From a checkpoint of a small model that answers yes/no questions on an image's attributes: fusion encoder width 320.
Rows from block 3 of the image encoder of a small model that answers yes/no questions on an image's attributes, named by matrix and row number. Rows with one number within an expert belong to one neuron, the router's apart. Each number is 500 + 25 x the weight over its row's rms, rounded and kept within 0 to 999. All counts start at 0. Numbers have three digits each.
Before each expert's rows are labels from the 100 images, of 14848, where the router gives the expert most weight on average: "strongest on" is what is common among them. Only what is clearly more common there than usual is listed. The data: photos with spoken descriptions (Open Images, Localized Narratives). In brackets: how many of the 100.
# router: router (encoder.blocks.3.mlp.router.weight, 8x128), inputs 64-127
# gate: expert gate (encoder.blocks.3.mlp.gate, 8x128x128), inputs 64-127
# up: expert up (encoder.blocks.3.mlp.up, 8x128x128), inputs 64-127
# down: expert down (encoder.blocks.3.mlp.down, 8x128x128, transposed), outputs 64-127

# expert 3
strongest on: text has "sky" (92); text has "clouds" (38); text has "buildings" (28); text has "bottom" (28)
router.3:522529510471510522530483461511539467505440477508528529539480505483509497514461519512506454419524505479531523497513481518500478485530541494518555495498528545489526506484475510517482481543514482
gate.0:513489543503481502464496476508536492509427499521487465498528495527524485505513494507513556543504489534488516486493456477470505489538468536474499504453463533515480452516515501516518516463458497
up.0:492497514496524503535500538488497490519467494475547514510497441456524493530481513513496462510454493483478517482519453478494512536484481522501491489477491465517526491462536486524467464520512509
down.0:463475478480511502481486468494507522499513525530515521489498534534517574511518488517501465511484491535540460444487526520500492562518452479473472439548497539504500507510462496507518513494494551
gate.1:526487469483483543516517508487467512489552488497542533491516514480485534506489499515519507544466495503500461444486542533494492523515449500534515455458532482479526452496486454478518476492478511
up.1:480514502541424536498552484526481485483509468524526519538511515544495515486495486492530502544472481470531508499473517482491464483493501531558489493495484503521537509523496502498508492498540526
down.1:527489474474496480536516525460473518493473502470509523477441493491481538508554531508417503517526502500537472502454508483484483510513483510495504497526529493528495511493529549499508493476496541
gate.2:452510482505504482488482507486503514472583538482451484512462520500509518518513512485499484524529506496493495487464556532501525539464496464491534495507497517458505509491516499525540485457517524
up.2:515483519513505494499498509497476488512433480485528436487511495513522489492520532486491489513440526481558514452526493491490511498517509500473500469501512496464500520488541496503479538513522490
down.2:508538483528531513517519533524514519449488482553502475460521474532460463541507530535488507516497492466461567504486479499483512481515497468479503466490493469505519430512485483485485468484530482
gate.3:509491533454502535531507489501492516460492529496491516452481528506465548509519507530485480545512517506531520465476503504495481488490498497513534467559504554510498517534493537474490513512501514
up.3:521501493520481508537483428514528461520539487499491465504483465498461508484519470508476528529490501464473482498506488501470490493468544500486476500486502465517514502438488436510501528484514487
down.3:477525498511481537480491501481520501510508491509502483487486460491492466514516554495462525526497487548464478429492506481494454513521475534530472475488482524485477476534560530477509504502553464
gate.4:489486506500494513454530500532516485485458511564498470465497513510492488518485519505514474506529478481498514511484485466494480516533497578517508524509494526520499506539535470479496526464523513
up.4:480480476527500465540482428508519468542518501504443466522466480494488532531530481488536540524524486523558539491488466494508500489522509503489472480487455509538521495497523533536515472453514507
down.4:529472514532538514487467461513529474520479517477476470489505487543488543532515485529459489496522510453516514498469493483553503507540506480469505525479503474469514480525513444562484482460515503
gate.5:531518470489491530469527442545484475474485498487549505491499490493441481485476519516499433510498516470475476504532516467544527499458561496491478496524499474497517516498503466484529474521496529
up.5:539472522536501548497516457485469437484505493496504491535534476520476491526511465515547457515461507488500507543489475539504527526547499463523463506519453495533518489542444493531496511499506503
down.5:525471481551465479464547498516502505504504516509510518518511513497495538491488533455516477530487524468472508518459474497454497486494474472509528537469504471451525520528498489464545490480468475
gate.6:528519495473541516517485524553459564460490485460541506472491497513464472529504501497484501517480487498486514541533501482498537499479486515507535498487522523484534483528497530517500510493494487
up.6:519556516527445574520536504532525455492499471507488509499494493484482450523443497525479530497489530514525535498485487523448512464470486530506535485501520520512474469512543480492516521496507489
down.6:479473493441504480491494458512481536495471476517533510521516543472513556512545504493477528539505502491498481520475496490516511525491471483514500485531475479517453541500506529527492485482468476
gate.7:519495532506502504499475493520511507500503507533538473492543473431516553490518462515496524470534504456506472498506504490523453489516513544503456523499490496501501472477478497508483546529461483
up.7:520523507493512501496489480485536502536494493525511500511516491469503533514456523506503526452548431461529512502481533535508444507541527481504482505498481501502519492508514562502506484480442489
down.7:479533508509498518512455478500499481513490488518537512470505487526483520494509472530508507506525541490447514531533533521536514469538465491461518477505515535489516466496418480530512470520531526
gate.8:507525487515524469539540467455539492476509514483486477457492476470532495503506508536481529501502493533486537491513513530491445482484519540491498500478459504500553496487501518486504471485472476
up.8:488477507554520514503450518499477539542530496465532545522470476483492498488497486487508529471512482543499465530469500504492454528542552482498500490476534510514498511467491519499486478501489535
down.8:497460518496524510483515521470479540507545552479481484515524506482503488510502511470507514530477520519492489493495503527483528491419514509500487526503473488455511494486455502524530513528455486
gate.9:469474497536504475468452490467496529524497514466533505506444449515512540482535492522450479491528469492492522527477513471500503522504531511518515488552447494506509500530494539511483519511471498
up.9:505555516502509502468503509525550486488486522489499498480474481482481480489470527517482534515533455490492517499499485506470465498469531517501473473513490515501535482582504509522520458512515434
down.9:476514478522506456460521490485512493471581527505466500512483497508498503571509519509553483526492531521499480486489453554515516514480536507485536489483512483468521491451477501485491464529465520
gate.10:517467502511503502502515543501504485503497490479524482516524486509540484502515479529520528521519460512513457463503521447493479543490460509530519482504538517555464519525523508521476563471486479
up.10:508501525504519490519480458491549512521513519507494475487537493448540497511516519468490495481480546475485513476467537536545514523509539495483519570548511524522493485504477458520489496520498486
down.10:464527519542548532484478523533530485527495510483504489513506500479479530485525474508462488494507471515490537573531546486471510492474492498496505501520503513501480492519524503525522493517502518
gate.11:490473500519461463474526528472496520522521515479474463519526545521527484479495471484539495505509516523559514489481460468485483477460525495525485546548503485456477536457538467497515486493503483
up.11:509505472500492491471485492558480523500539480518529498500524505484491548507467521504475468453512463487517508508508522470488500514533521531515505544520498512511501576530496476520461505539494485
down.11:516509473492521470514514501502516486465504497519480512508459521505481487457459477541513495463495504528544485463496504511474458467521494551489474491505476503548490517510528516499543470461514465
gate.12:514491517504514473550474514487484486513535483481526527519466514490516509529492478527510493543484530498549458509527496486513528535510475446477488484456506476501516483458458537491456483527496514
up.12:459524470461510510472477486478487497498496454458513498473510472536454477475463465515523479503493496467467479499501562536492504470554464482518533463483488488504534475531509511471504437502500506
down.12:469530542553491524503505495526533501529513453546486456500499484492504483518504525515495521534521507469461500537473492487513507457484500506517500490472525501481523480492464473466503460484471487
gate.13:514529477529526530488549514515503516501511500511446489504488514512511434501496523507580492520511505498501551490506481523491480451535504500498500499476515513517512499465499502486521495549512500
up.13:484544505539476444493504474477474469467514508502521503517450517484462496519510524540485522505477481528474472494527547507495507510509506521519515468478500518514522505523510468489488497495513496
down.13:502488461550443508505540480471503498492503537497495508516479512485489496503462531456486491413495478483515507486495518511476494492502475544512512524483505546505519509487505523457509494482481478
gate.14:490515507497450508524510499534462512519541459459546528469516518512507500475503470528447500530469486522499486493500509483515494454471468469516505485519489523513546502474509490505503514529497493
up.14:455528526536442495493476495520507515526517463487505493490497486548477528489524495489440508475472506537525485495491517464522464488471510527493493514466468460443560465493494479465502517501490514
down.14:528500534472504449490494508485500523493478452526493477496442529481510517460512528507483534514496502481521531519487504534494481502522503501516467509507522517550517495527463502496531479470471527

# expert 7
strongest on: text has "sky" (54); text has "water" (42)
router.7:455512519483534484484463531476543481482531508493521472519492499532512487538498487511515500487558516501498530474548469488497509483498480482474467461496480515553528495495513508536496458521543543
gate.0:449529517477502506490525544473481501532483487490497504501496534525467521525462502472511532506519471518461469495460478482486469506478501489455506521466467450521475481522500539523486559542503461
up.0:511530520515467462481464505504493513514495537517494518531569543485520474508540487544515484489513525515489493493477497472454555491499498478485462509517484510480531463480522506480511491552521473
down.0:506492457473455459488499501537474570508486494478505453517490531474477474442562512475525474472536489503488525506519521507489531504527517497481508506509462504432518491494471523488495469554473475
gate.1:523488538474505497495478524478495482497525506498493511514503520492492526532481488575463494563474515488486489490501488515475493520492522482489501456475486454448529487485495463469496506527510513
up.1:483499486523475515495525477530497491515499481541527488507533475511497528470480485501489454486555473483457539509513556531525524475547490492492500522504540533489500458525510453515502460517542471
down.1:487484484510489521460509492477465479467482512489528494496531481501531489461507465527521498490498505511470493521455443511484506486518515523490492520520526537520468483499519499520484472534523487
gate.2:488511504483538525471489482491522488502486523485476502521555512494510439495487532503530502485512484509522457488471482488505496501520452544474473501468511514486521505480501475517514481527495493
up.2:512530505501487492549493520492533548475522499496489489476462494484461505541497531485492491510474478496546510522530491511496509533471541515526556506497531491461493535476495465470521504483475510
down.2:520544483544469534485493481481501466454538497525517466481471493472459508533478471486463482484505510529527509518476512496531486503490544519512476543482518490478498510446506486508537494530489492
gate.3:474490536512537499525516508498525501502481499482491504480432458549502486495508478470496509463538482490530511508541494528494503485541506501494483473514502487506475482541492520521483532491498450
up.3:485527548519497503452483537518497507543471499500489479487503458498506507512477501500511506472469503484525505489493529472512526471494509554468533520527485491492509491496494514502498506460485532
down.3:523502510518505549527468482530446499460506486477503547458494462529491486480533490494524524533494523466453504507513512483548522489505474487493488471487501504490477425507504530492526517553518484
gate.4:507435527500481502516493538496457513455499503521556574529507496490496553487504490493512484489544473514506494518512534481518466497541497508479439503504490525521500451480463545509468515484513479
up.4:543502527533466509525473498502522453523485516508536491514513519490520466508457507483508485535493544476546504482461468509478493500470516508511503513466491485476533534511474466491507482491522488
down.4:495483446476513481517489497520508504489492485469506525490484498485564508474477519489521521533528493497505454437492494489511476504495475478487473488512492509529506568526493495481524452488511472
gate.5:509477535540505555505500516562499490509497495512532506484501482532453502510478500493464490454525477504468517467522522504516466476505516539548495507448514504499509494504492527493469548464511521
up.5:505487529522527527518547501528477511481524524497492506507514497545501498512501444527495522538499500494511500476522499512541505494509524503499552470463502505486465459519456492475542500532524484
down.5:505507482501527515521497555508503509482513529485446468454503490514489509511518462500463460495516502514493530499477492490496502529510468525510526519526498505499470485493530504487565487501493525
gate.6:441475500518536476513518503490514486502493502449496486470505474519506494449492501472466506486524533483497551526515485449575520491548520504478500489523499515504496486495559530501469517503510490
up.6:517461496505472518514534505471467529487487488503502547515497515532483518534502486496497493538483481547498535509552508510453458503503436463537498514542507521513489500488460505529481508519538505
down.6:485517546481504495509509479489543480528464505505466490503494519462468516553470522494527526516523478495524539475528530523488500487491505512517498502482481462490527499504495460508527483459524549
gate.7:495477478510499456528507501462489530465524507494489555494500509491516508567486504517507473488518476541503489492503487491496475510503531479480489505536497504518470475479478517505516490498461482
up.7:536490529478466500509498485479433546518438502489479529483459463560493497454500488475499516468525512550470493522507502488478510511514524487544533509500511514537483501504491506473518520528554534
down.7:497495541503492501455529480486461551534474515493531482520511479491515533478518468457474526492464496493503527494468532525533490516550528539500497525505501478487507423477507511511516491471512492
gate.8:493535478461485475490537481550505502513539515459510506473525520495484470492483511473529493499514439522503502457521514454514495511481494518531511497478510525497501533485469492502553496501489503
up.8:526467518508516482500467491495530464524462497461515452508510474502482498486490515498528522487503451474505470439509502447503471495510526510521510519450518532517548456471507484501476522466458493
down.8:542504489473486484489468543477501500453455520522476487498488487465486526441507482483482517453500532508523516513498459461486479494509522512460478513514512491495506507514486546483484482517521523
gate.9:529514497491493552498530457544451489489490469486547549534465486500506506526483463488522447490500504478483485473488520501513511493534522507483509514493512460519493459487503486479510508511555497
up.9:500543497492478542526511501486470514517495472484477503515507517461455517562443530521520472505497480502490487489536494438490502491502523545462511531454488483487459524481517465485503462527470496
down.9:529491509494521456485468467499495540465489516525517474495495486504484518502549506511531481485519479525483515494520496452521539513533500507496473496487499467475474520480512478491524516504504500
gate.10:495456519502492488485480501525503520513542492506472521517523504513500503494530456526440505506458526513478568525499541505533520495492473527514503486508548509445537476478511464532484515480519501
up.10:490506471495540476496527496467475498511487499480517492491499455481490469514501500473519478460513479516511486477494468491521484525496501494477503539487436492529470510500499559505495493529494495
down.10:501520506504499472519490475536527505483532488533481535532509517470452481508461549481522475510499504481498498504509546490514496526554522509505501519469469492496540509485467469494499505466481532
gate.11:531458495531480498465493471527496516493486504509528465526539469461448482509527501502504495458556506470498544494506497459528498496529566504528513497547526551561459511516500494511472489510525480
up.11:519524537513460528474496490529508502507460513503489457501545474445490487507512493498543503469534508479523504495481479472459495501505523505526462460513515531528481518499530479526473527534494504
down.11:478515453519520490531509479454529468507511452473498515510442522501527543495482526478473524474473531486511487490481496558515498493493531534515549482503512459538466510466509485498519493514510477
gate.12:491510463503513517493501453493472519512486500505543487538471500527465487485524490495489482550455453528478537479510510501529480509519477506501466490521479538559522484537482509498502486539446513
up.12:485512468451486496470479519499472502477483507511531527517481561453501450523461505556487544497468511473467485515501519547521506517498480490472523477473504473477494497475486493478540478469474513
down.12:518500500505543498516501507483510464522561468468517454500497510539517519518527504491508481538517507478466502479517477517496524493470492527499495502464532511467461507523541490478514462550535469
gate.13:494487511538489470492481510480459522533504502492512473520505461543479469505503451473517506514495462534490526515497462487470504483496566526494545503525516524495525533440550475526496493465480521
up.13:504491501519522469482495554492500498528478478514480454480487496471531457473467500464527479489504518513500530484500429448455507502504536478489544500534492498534483554445506495475501531526505504
down.13:490510501531464490543511507534477445516504464476526498455530506530518521471524474547487530475455530498508497510488490530484532524498471517470499476516537523498495526493540472512454459533481498
gate.14:500524492502511501472488502496502493489506500475518493457498497515527506445454540525485506507559507474473513479457499504518530506508511472512449455482542518485505538472516480483521500504526496
up.14:492496507493489532519480532492548474479492469513507508465528516505503525481488521538492501526517538471465507457514492485517526512495506470513476489518542507490497477513486466474469489454518496
down.14:517493515513536519486530496505455501458453504475531530516550471522509502538504528519503500467531482493518479512552496505476478542499476476451471474480510532466467466483494470512454527518517513

# expert 5
strongest on: text has "sky" (65)
router.5:483534513511482538494539534512510487528539504512531543477468476484470508559501479507463471496454484535504517510522500492487488492512512544484558486496529495489516507512502523482506497506465521
gate.0:499483508528461489544528511473473504521498462504484523467439497451488527522502494492475503523471480539548441452474501488482454512510532543505488512495474462527515513489516512526489527503489498
up.0:470519451456510492485464447514532532475504535552511473527521486527500503475496549522510457484578516473481532553506496528475526527536478478504474470520540504479481537521476481474523509504451516
down.0:530523506519460513456497475520480474502503492487488508476527491478458491529417502489507526527495505515467471484458517481507498493499528512498537518483495491485525503469526497522490490484502512
gate.1:482496498485510451523496520490535500516493495466491496487485505494582500509517510483513495483517516493481462505496475520507519533476506515481517550484504521504516495494471514549456493448504486
up.1:513518508500517513490499543538437484494496489502483542491564504507495476489477509501517500508466516461496515525526509502511528521477468506483498515500540515451485523508507505484448530509465502
down.1:523537472519448483510506481470489487491506477481478474529481490518497534531514522516454479471503529517541481459470459531510465488535507505501510507527540496477485535515516543474504503520526542
gate.2:521508497492524422497457523533466534485500530491531459490560453517472477455530525479499466508491490519469520496508490499480486523524502490479476509490527496490539503516494550496471476516510502
up.2:477527499499524472506481541529515510510449479502430416494451452506512505497452501506504519481474495510535505480484495489479517477477533495506510472517493466494490492473520490511508499492502528
down.2:542514521512514518507472506505488497486453517481474477494524499471503544482467513534497522481476521466497504541483509512491531521499520468480468552491480481469494498518501499527496508478475461
gate.3:513491476545514515483493498500513467572466496513528498497462488503525500493487491517458479511495506534460486534555480513474488473498483519481501479558515472533494519485554520528517479530508517
up.3:515527554473492515528482464507543498469540454472500473524525505498488480497506487517529509520493508517510474473466486506556512502511491476522476503497513536463528536519473483487510515495509486
down.3:516531526493566494532492510506467536510513522487514457493505512436469473493469510508536527487456512485459552505518469514508510501491473483514525502504492501505497495560490469474508494509468468
gate.4:540466507460514450505455507461516495483483482522471465494462534489546497504539469502487511484494489479530507512483474497478499529452533506483466544504468456490493537463511533505481512443498503
up.4:468492515458547520507499517518543462477476497485451519496505472491464500528492503516487512515500443440490488549566546550474526518536463525507514499456486483497532475512529483493548451462505509
down.4:508501452504515506528466502493473484499545488480442479427510492522498531503503545482502523513479520511452512514517552542506511472529506465482534516435494467523503486508499496495479495520497541
gate.5:530480502524562486505475491490456501537543536502485504528481479512468462504512476481496481522508471491480491559518493541501523500558491469523465472502498524512485485493509505494469514490529457
up.5:470452514522489510503534499546500485503501533531513511495450507484482483507515485500488516518467438525445501492540515510541460527490448542500513478485521509491514498526514518505486539494497473
down.5:525512470526475527465518485538475458522504503557527505494464473491447471474461497481481499507497480531486499481494479489484484493507517493518499471490481563498537490466527500506484551507514521
gate.6:493475521482523464461468513517507520526523500518471425474523504505538515503498482520504493498515483534489506490500477473463496512525542455526539495440507504495439520465466496518465528509482485
up.6:529491477492502459514480504474495521494532437469495465513510467523531535487503475492470475458560513529512507501457467478546475503515524508505467536559492511513506551494501509486488519518509494
down.6:496474520516510505476553481504490512495473525469518512512483525468521506515525517483507470476531489507514457501465468511446480526505542510502494542536505479493427509503495529518500526570512481
gate.7:485499526499437525539512495534481494489479479499477499515496543499484515528518506522490484463515524470514514500499522523504517484539536501470492493549553523503491512416504500498508530532532514
up.7:458483514473521522478486513487520494474501502514477519501489478499516485507523482472498548517513474461471462546529511514530524475512474462501485510504501457504472478476492489467454554523503495
down.7:472554507501539478496454505472476462500481534492523509503566527442463485501476490512512491514469502506500541531481479493501520507483526510450515481476468543469507493471519508490489513489439508
gate.8:458500541469480532499527531528501516495530543521489511516544476542455509514522499448498488566460462526490493496523489483481479513498492475520539489503494528534486498551487519500503520537528512
up.8:500521509520501481488494458526538516479544490501551473512524518508505496484479495461491463456518529460479517513534545512510530474504517505505497528488550496422494520486517469486512482555518498
down.8:515468503506520455493486488499511500503513543491477481467534450491483444523531522551512515508502479531457517516537482501506536536502453458493455484506495515517445497481544466508531454543517467
gate.9:459525537501537550497468531503522554507470511488502515503503499494490509469512517510524484482473474502480471493508463505504570494491496494488458519462499477518555462509477488503502520495486506
up.9:542514506483517471500458492507496498500532484495502488486544505520503521493555469482477522516482520512491451482488451508505489522479522444483479495525527497465479542507490465519498493538450509
down.9:467533520505494514494486501475510483518503520478514498543519444489506518524459517485470512478494520547521493481499557464510544492499488492503503519493438442477518455488484499509473482512519510
gate.10:542537512518521475504480531490459527467483527463522478473512480501442505499521512465503531505499518526450454494511489500508514490562493494481494501485532468488475498508479489514499503542497489
up.10:535510520484511521507475474517512540532526520497494489503511507551478466479577511512515510571492495533510497507529487503488552518482491508474454448520475467467506527526535502498518502526523502
down.10:508505531454471462515476499508558484507494526518513480512488501479503494518482515480506482483455547477518498445530556489489510528503469496490550480496499519469505520549512453473492458540504497
gate.11:482496496513524485470503492497487486566538485533513466512465497499492512476506503437509517515500483520484509522511517545495500441501506455525501491508490490539502483496489476543506473532521490
up.11:494477500449493504518469520523484512491464487528529529456458486540490524518502505496461487489449533524502515489549523488464484482520480550531536469520495506512558489522534488508492482520521541
down.11:489522557475508539484433505507489499491503503535481477514526468502530492439485507469498516514531517506480464552490491491493510461514508469516502585492469466537491504502501543520492501510524541
gate.12:465492527471500474491525519492543481461500526476525542529502493460482497520499535470534520485496458498492446470522527482482482518500498512480490508517550541486478554502474477496516526506538519
up.12:536468519508511508484467526479505526536552490484449479535526489511504482504538478500553526483531506496496527502499471517488512484520512488494469477513473506525443522480491569504500504469447497
down.12:502556497530477534504449526522518508508495476547492517491464466509469521484441494500490532461469506501492501465472491484522523472532514496538537469513499559501528489520505507468487483487488504
gate.13:486514477479462499488545501503473502478513502549509515520483503492447509507486475532475474489453462517534541458516534505466481495534484553542514456516506529485499508529515461477494525497505534
up.13:534514563491530456492475522481534511482501485474532496497512500490518542445506473502502528537469496534493507502516485492513534486499477478490530517498491468509497482474434494521524492519525466
down.13:497463521476504461483437464467467489500522487526473495530522502496563508477491539524513513534529478472471471500535534514499509490484494499517464518448485491541468527473537520509482516508507504
gate.14:472483502474528469469481497463501525489517506487464489514549511464529492522504523520517542542504461476474506522507505494515499483490499438475481501490520486505459533483463526513526523517488495
up.14:473526505532506529486499492488493527526502465477474468524482509505493497469519489483498464516554544485469507532465508497512518459494509463491478531476506515459505502498435503493493508503536510
down.14:527482446460495495500542498489513505518496494485499498463474541553485512485565477498498454505484493476483496513480470539514541484483496492474466498529487484528515488530517493494522478535541482

# expert 2
strongest on: text has "grass" (30)
router.2:500488514496467454512493447455495554483514486452479494504508502507499512490514521498478503526496494468504498504498479514549483505519518478490513527524464478486547527484461465483532492513530506
gate.0:507509501498480552514506458497490509492519482506502516523468547496516493513507518516482502546495503463539457464477505527492488499485488476501483461509500489485500519508483466485538473483516500
up.0:512475500488505458492462539516470496491515475483459501485523484503509509541503491533496519505543530541473508537506521496474539493491470481476482488501516507500458521482513553529493493501498471
down.0:510512531494528471506447487483503529486486495476450456504531504474524486499492520533524490481498520474511523496537509520497536513457511489488504545487482508471475494484471504528454488529457476
gate.1:538525542507527497496458530521491511503484526499471457488503516459502519447513510490535466503493485484507485516495523522472506455458497509494524491461464486507518514500497512494535484469463494
up.1:493513542472462495497486473520497495517527484490443512491516506482515488475532496531445466498496528477509492502545524494484534466488517481477513492510536531528504498457510465518520476530504480
down.1:476529517458501536537489525533514506513523520483519512476536529500557478514548537510489497514494522468494476519500505521500516506496485495499495522480492541500517507476521503507499479499503501
gate.2:488480484556477511511522467501536520501523491470493481511463526475526539480520540471480486468546522483499476461491513485542492474506523516525514514507507518517460521485547483507474536515545538
up.2:521513492523503526525496511490487440500515493438493478503500512503473432493464501456540503490529496487454505489485473483518471529557545498527495508485540457502504480464498508512510528500510498
down.2:474514494498498516485472532526512524513491497512446445524515501470490498505516475516519493474521512465470499525504462540513479449487517498450528513507467525487518513498531434513529433510526552
gate.3:480502489497504499501502494455539506493515483457468496540490505503487466476484524496505533508493487530507539524554498511520501478502524476492511562484515520508478516503470496499513503508493487
up.3:535502483512470499455477492508491507478485507501523418494540488506521477441499486503498501525530469475492534518457494471469529487538520514497517514493507562508513486516530491494499550527501525
down.3:462498469483488529487481528491532488533496474504444534451488462466474510556510497505561521482514555537483503514506492481488519506452478504510523499484502506533482487504528456495519498504522452
gate.4:496501513490496498515478518501478522524539490501550537465482483545519496491472458479516506452477488488501505527525495486517463483540530521520487478531528492536527507495509509532496492492491489
up.4:478517454533481497510505489504498462445481484503509545476525452469463487529498498537498505449503472487472502501510533499476499540537499510475448492488525515492497502555534487467544464480499533
down.4:536513507504494481555468482484511524507513543455534487549520515489515478490483533458497522521490471503500516477521512521561541481511523535506465477503488445488498509502501498470507500487481508
gate.5:504493495553522521549510467535495507491509509485466519486447494492515498544469525508481483492491512454461489508533479519509501536490488542535519471535503523550503499527507496525522468498555452
up.5:499476541465487541493450518486435493489502480543474514490531547531528526533539459508496512510551499493518492503473475500477516525510471481469469461443466440492487478490501547516460495491493540
down.5:503529522481543545500484511511491498527472486492482503482536486475511504517509502558470536470516557493469517532485493465515527481496475509476480510483492504533455487519521513549501501521488482
gate.6:500509479551492491548522493497546514488481483478503479469452465470505520473517538467494486394479534495485482474503470487518502504515502532516538507555498546508507528513528467507477532502525510
up.6:518490522506513496515451508494484475513511480479506494506542513506521538498514475507509516506513505457501492499483485491458470499514508486523448494452524437499531486492523518492514482497472516
down.6:485527488517454533452500499505524486536471472464519481470531486511499542494461476502498498512480490448527513483456488535508480501464499500498497511504522519498532495509523471499500486455490488
gate.7:495504519518479521488481499473533500521505516478497435520529441474512457538536517506521551507486503508529556481496503481481466479450506481466482513523506538489484478535523490547500494478476469
up.7:521484521535478501478499455545513521482502530506503481535533455476471511457539440499503538488483496479502545478504482507489471488511513486509471489542497565476558508510511472500492510480519493
down.7:447538461524522517498514550520528439475544475493473503468527500512475540555510552510464478495503499473509525512473515486483525528523507501489498481510518505464519528492458464488478463511516530
gate.8:491470464537487552515504488488502488493498523527535506509495457470490492499492464503515471530494474484477464476494520521536477476526489513510488477538562490510519530484462480481520475494515452
up.8:518517465531452505529514501535511450500514476528526520484478523519518536472465523473496493509489500437506474459517521471523489508562489510557474514514522517507519499493507489470514477486520472
down.8:500511481477480516510526508472480494517512550516514515491468542522545510494489470486474461516503515503476436493472442517473470474505515512509500521544501501522499497521521554528496472516533530
gate.9:476487497498483549487482536467483460502525441502469471461530480457507500546548463552469534541516518506497508515474491471463520475475494503518509497480465456521492489515533551526501513497479482
up.9:506522471518487566478513473494473554484506485496524528502510520513445510511508514517489497534481505491504487510480548485468480467488518498553549483520527492446495515497498468523534509480508500
down.9:505527475524505478560484500482554488515498499479434501510482493490472460546511492513486546467478504516495514541503483527519496505528515471483535496472512508497501492491523453525500487506476505
gate.10:457494467470475483518532523479516488521506480478483509460469503483517516560486465490528504493530537483504511499485482522447526492502453498500525481515517514498470426536500495524528519453478516
up.10:487521522528467456490507517469500486529543503455537454512519507523463489518515501493536518513502490539486499495492500507519504513513558481519526490536509537487495520492474510508525515503518487
down.10:543481481522483535521516474497475522465487510483535475532488496508467528518491496483480472475480476454541525454456533499531511473517503519550484516478508485478494544485484474491492529514502504
gate.11:509522485480567462494483451457535540530490532458486474513504492499497500518523512545511487493547452520526503470463517496507474497491484472500453483489489474528514525516495486527476535473473509
up.11:515529513475501506507487535504467468523497476512506499490552518523539498475511506492459504482444534468492495516493496448440508483460531531501489527456473481523488467485498538534512494498496525
down.11:536517524512503501508448516504520476537552462487523521518475516567506520498465489479506483543477511497466490519507497476552491523458479496480511498483532491536458541475473528515495526515478503
gate.12:497460488476510507470504454543478531516489525510515494521466480532487492490518529448510484524487442476511517467495481457498505565536499474512488527502515469532487524498503522512501499487520507
up.12:471495467510513499513508484519532480499511475502474538521561486531523499552479506515533524549516504493513492503509503478496517529470510508507435482482512451470467463509538493484488508465487488
down.12:505491480485539458544510456501495523477507500490482495513511493485476502509533520427497507522495488468486518499492541524529543508503535478480489474484499485467520512527465504525510487524512493
gate.13:451510521491482533514510499467509489499569515515520519515557474523530472503464500516476524498527501501486541518467519485481481503490496475521514471530508484481470464535511497488548486497527459
up.13:510524486475541509489496484507476528486521511485494507491470462511501490483483464526482471486512481509467492548511509485515487504492521532529488515505502530519445496503493537557495508522502505
down.13:500492489482537482471496485535489501542526474508478486507482518479503454526468488513523502479483502511492559522531519488470552462477515492493545495499501534494443500509498485512528461515500474
gate.14:465502501476481489487523509498466464543547484474512478476522498518512494504513506474511473542485503502521477483461505482466507544460437514459500520506544488500493514490462503491462525489537526
up.14:475475473520470479525525514475496483508527481499525463525540496500470501498512510460514463530494514457534469467441490460493489494495486467523470482478512425487473510516491495496494530488479508
down.14:514484511453497485498542457511469510477505510456563506531487551482508501542504523478510459482482485496513480484521537482501490502510532468491510473493514439490506479459469478488509510531513506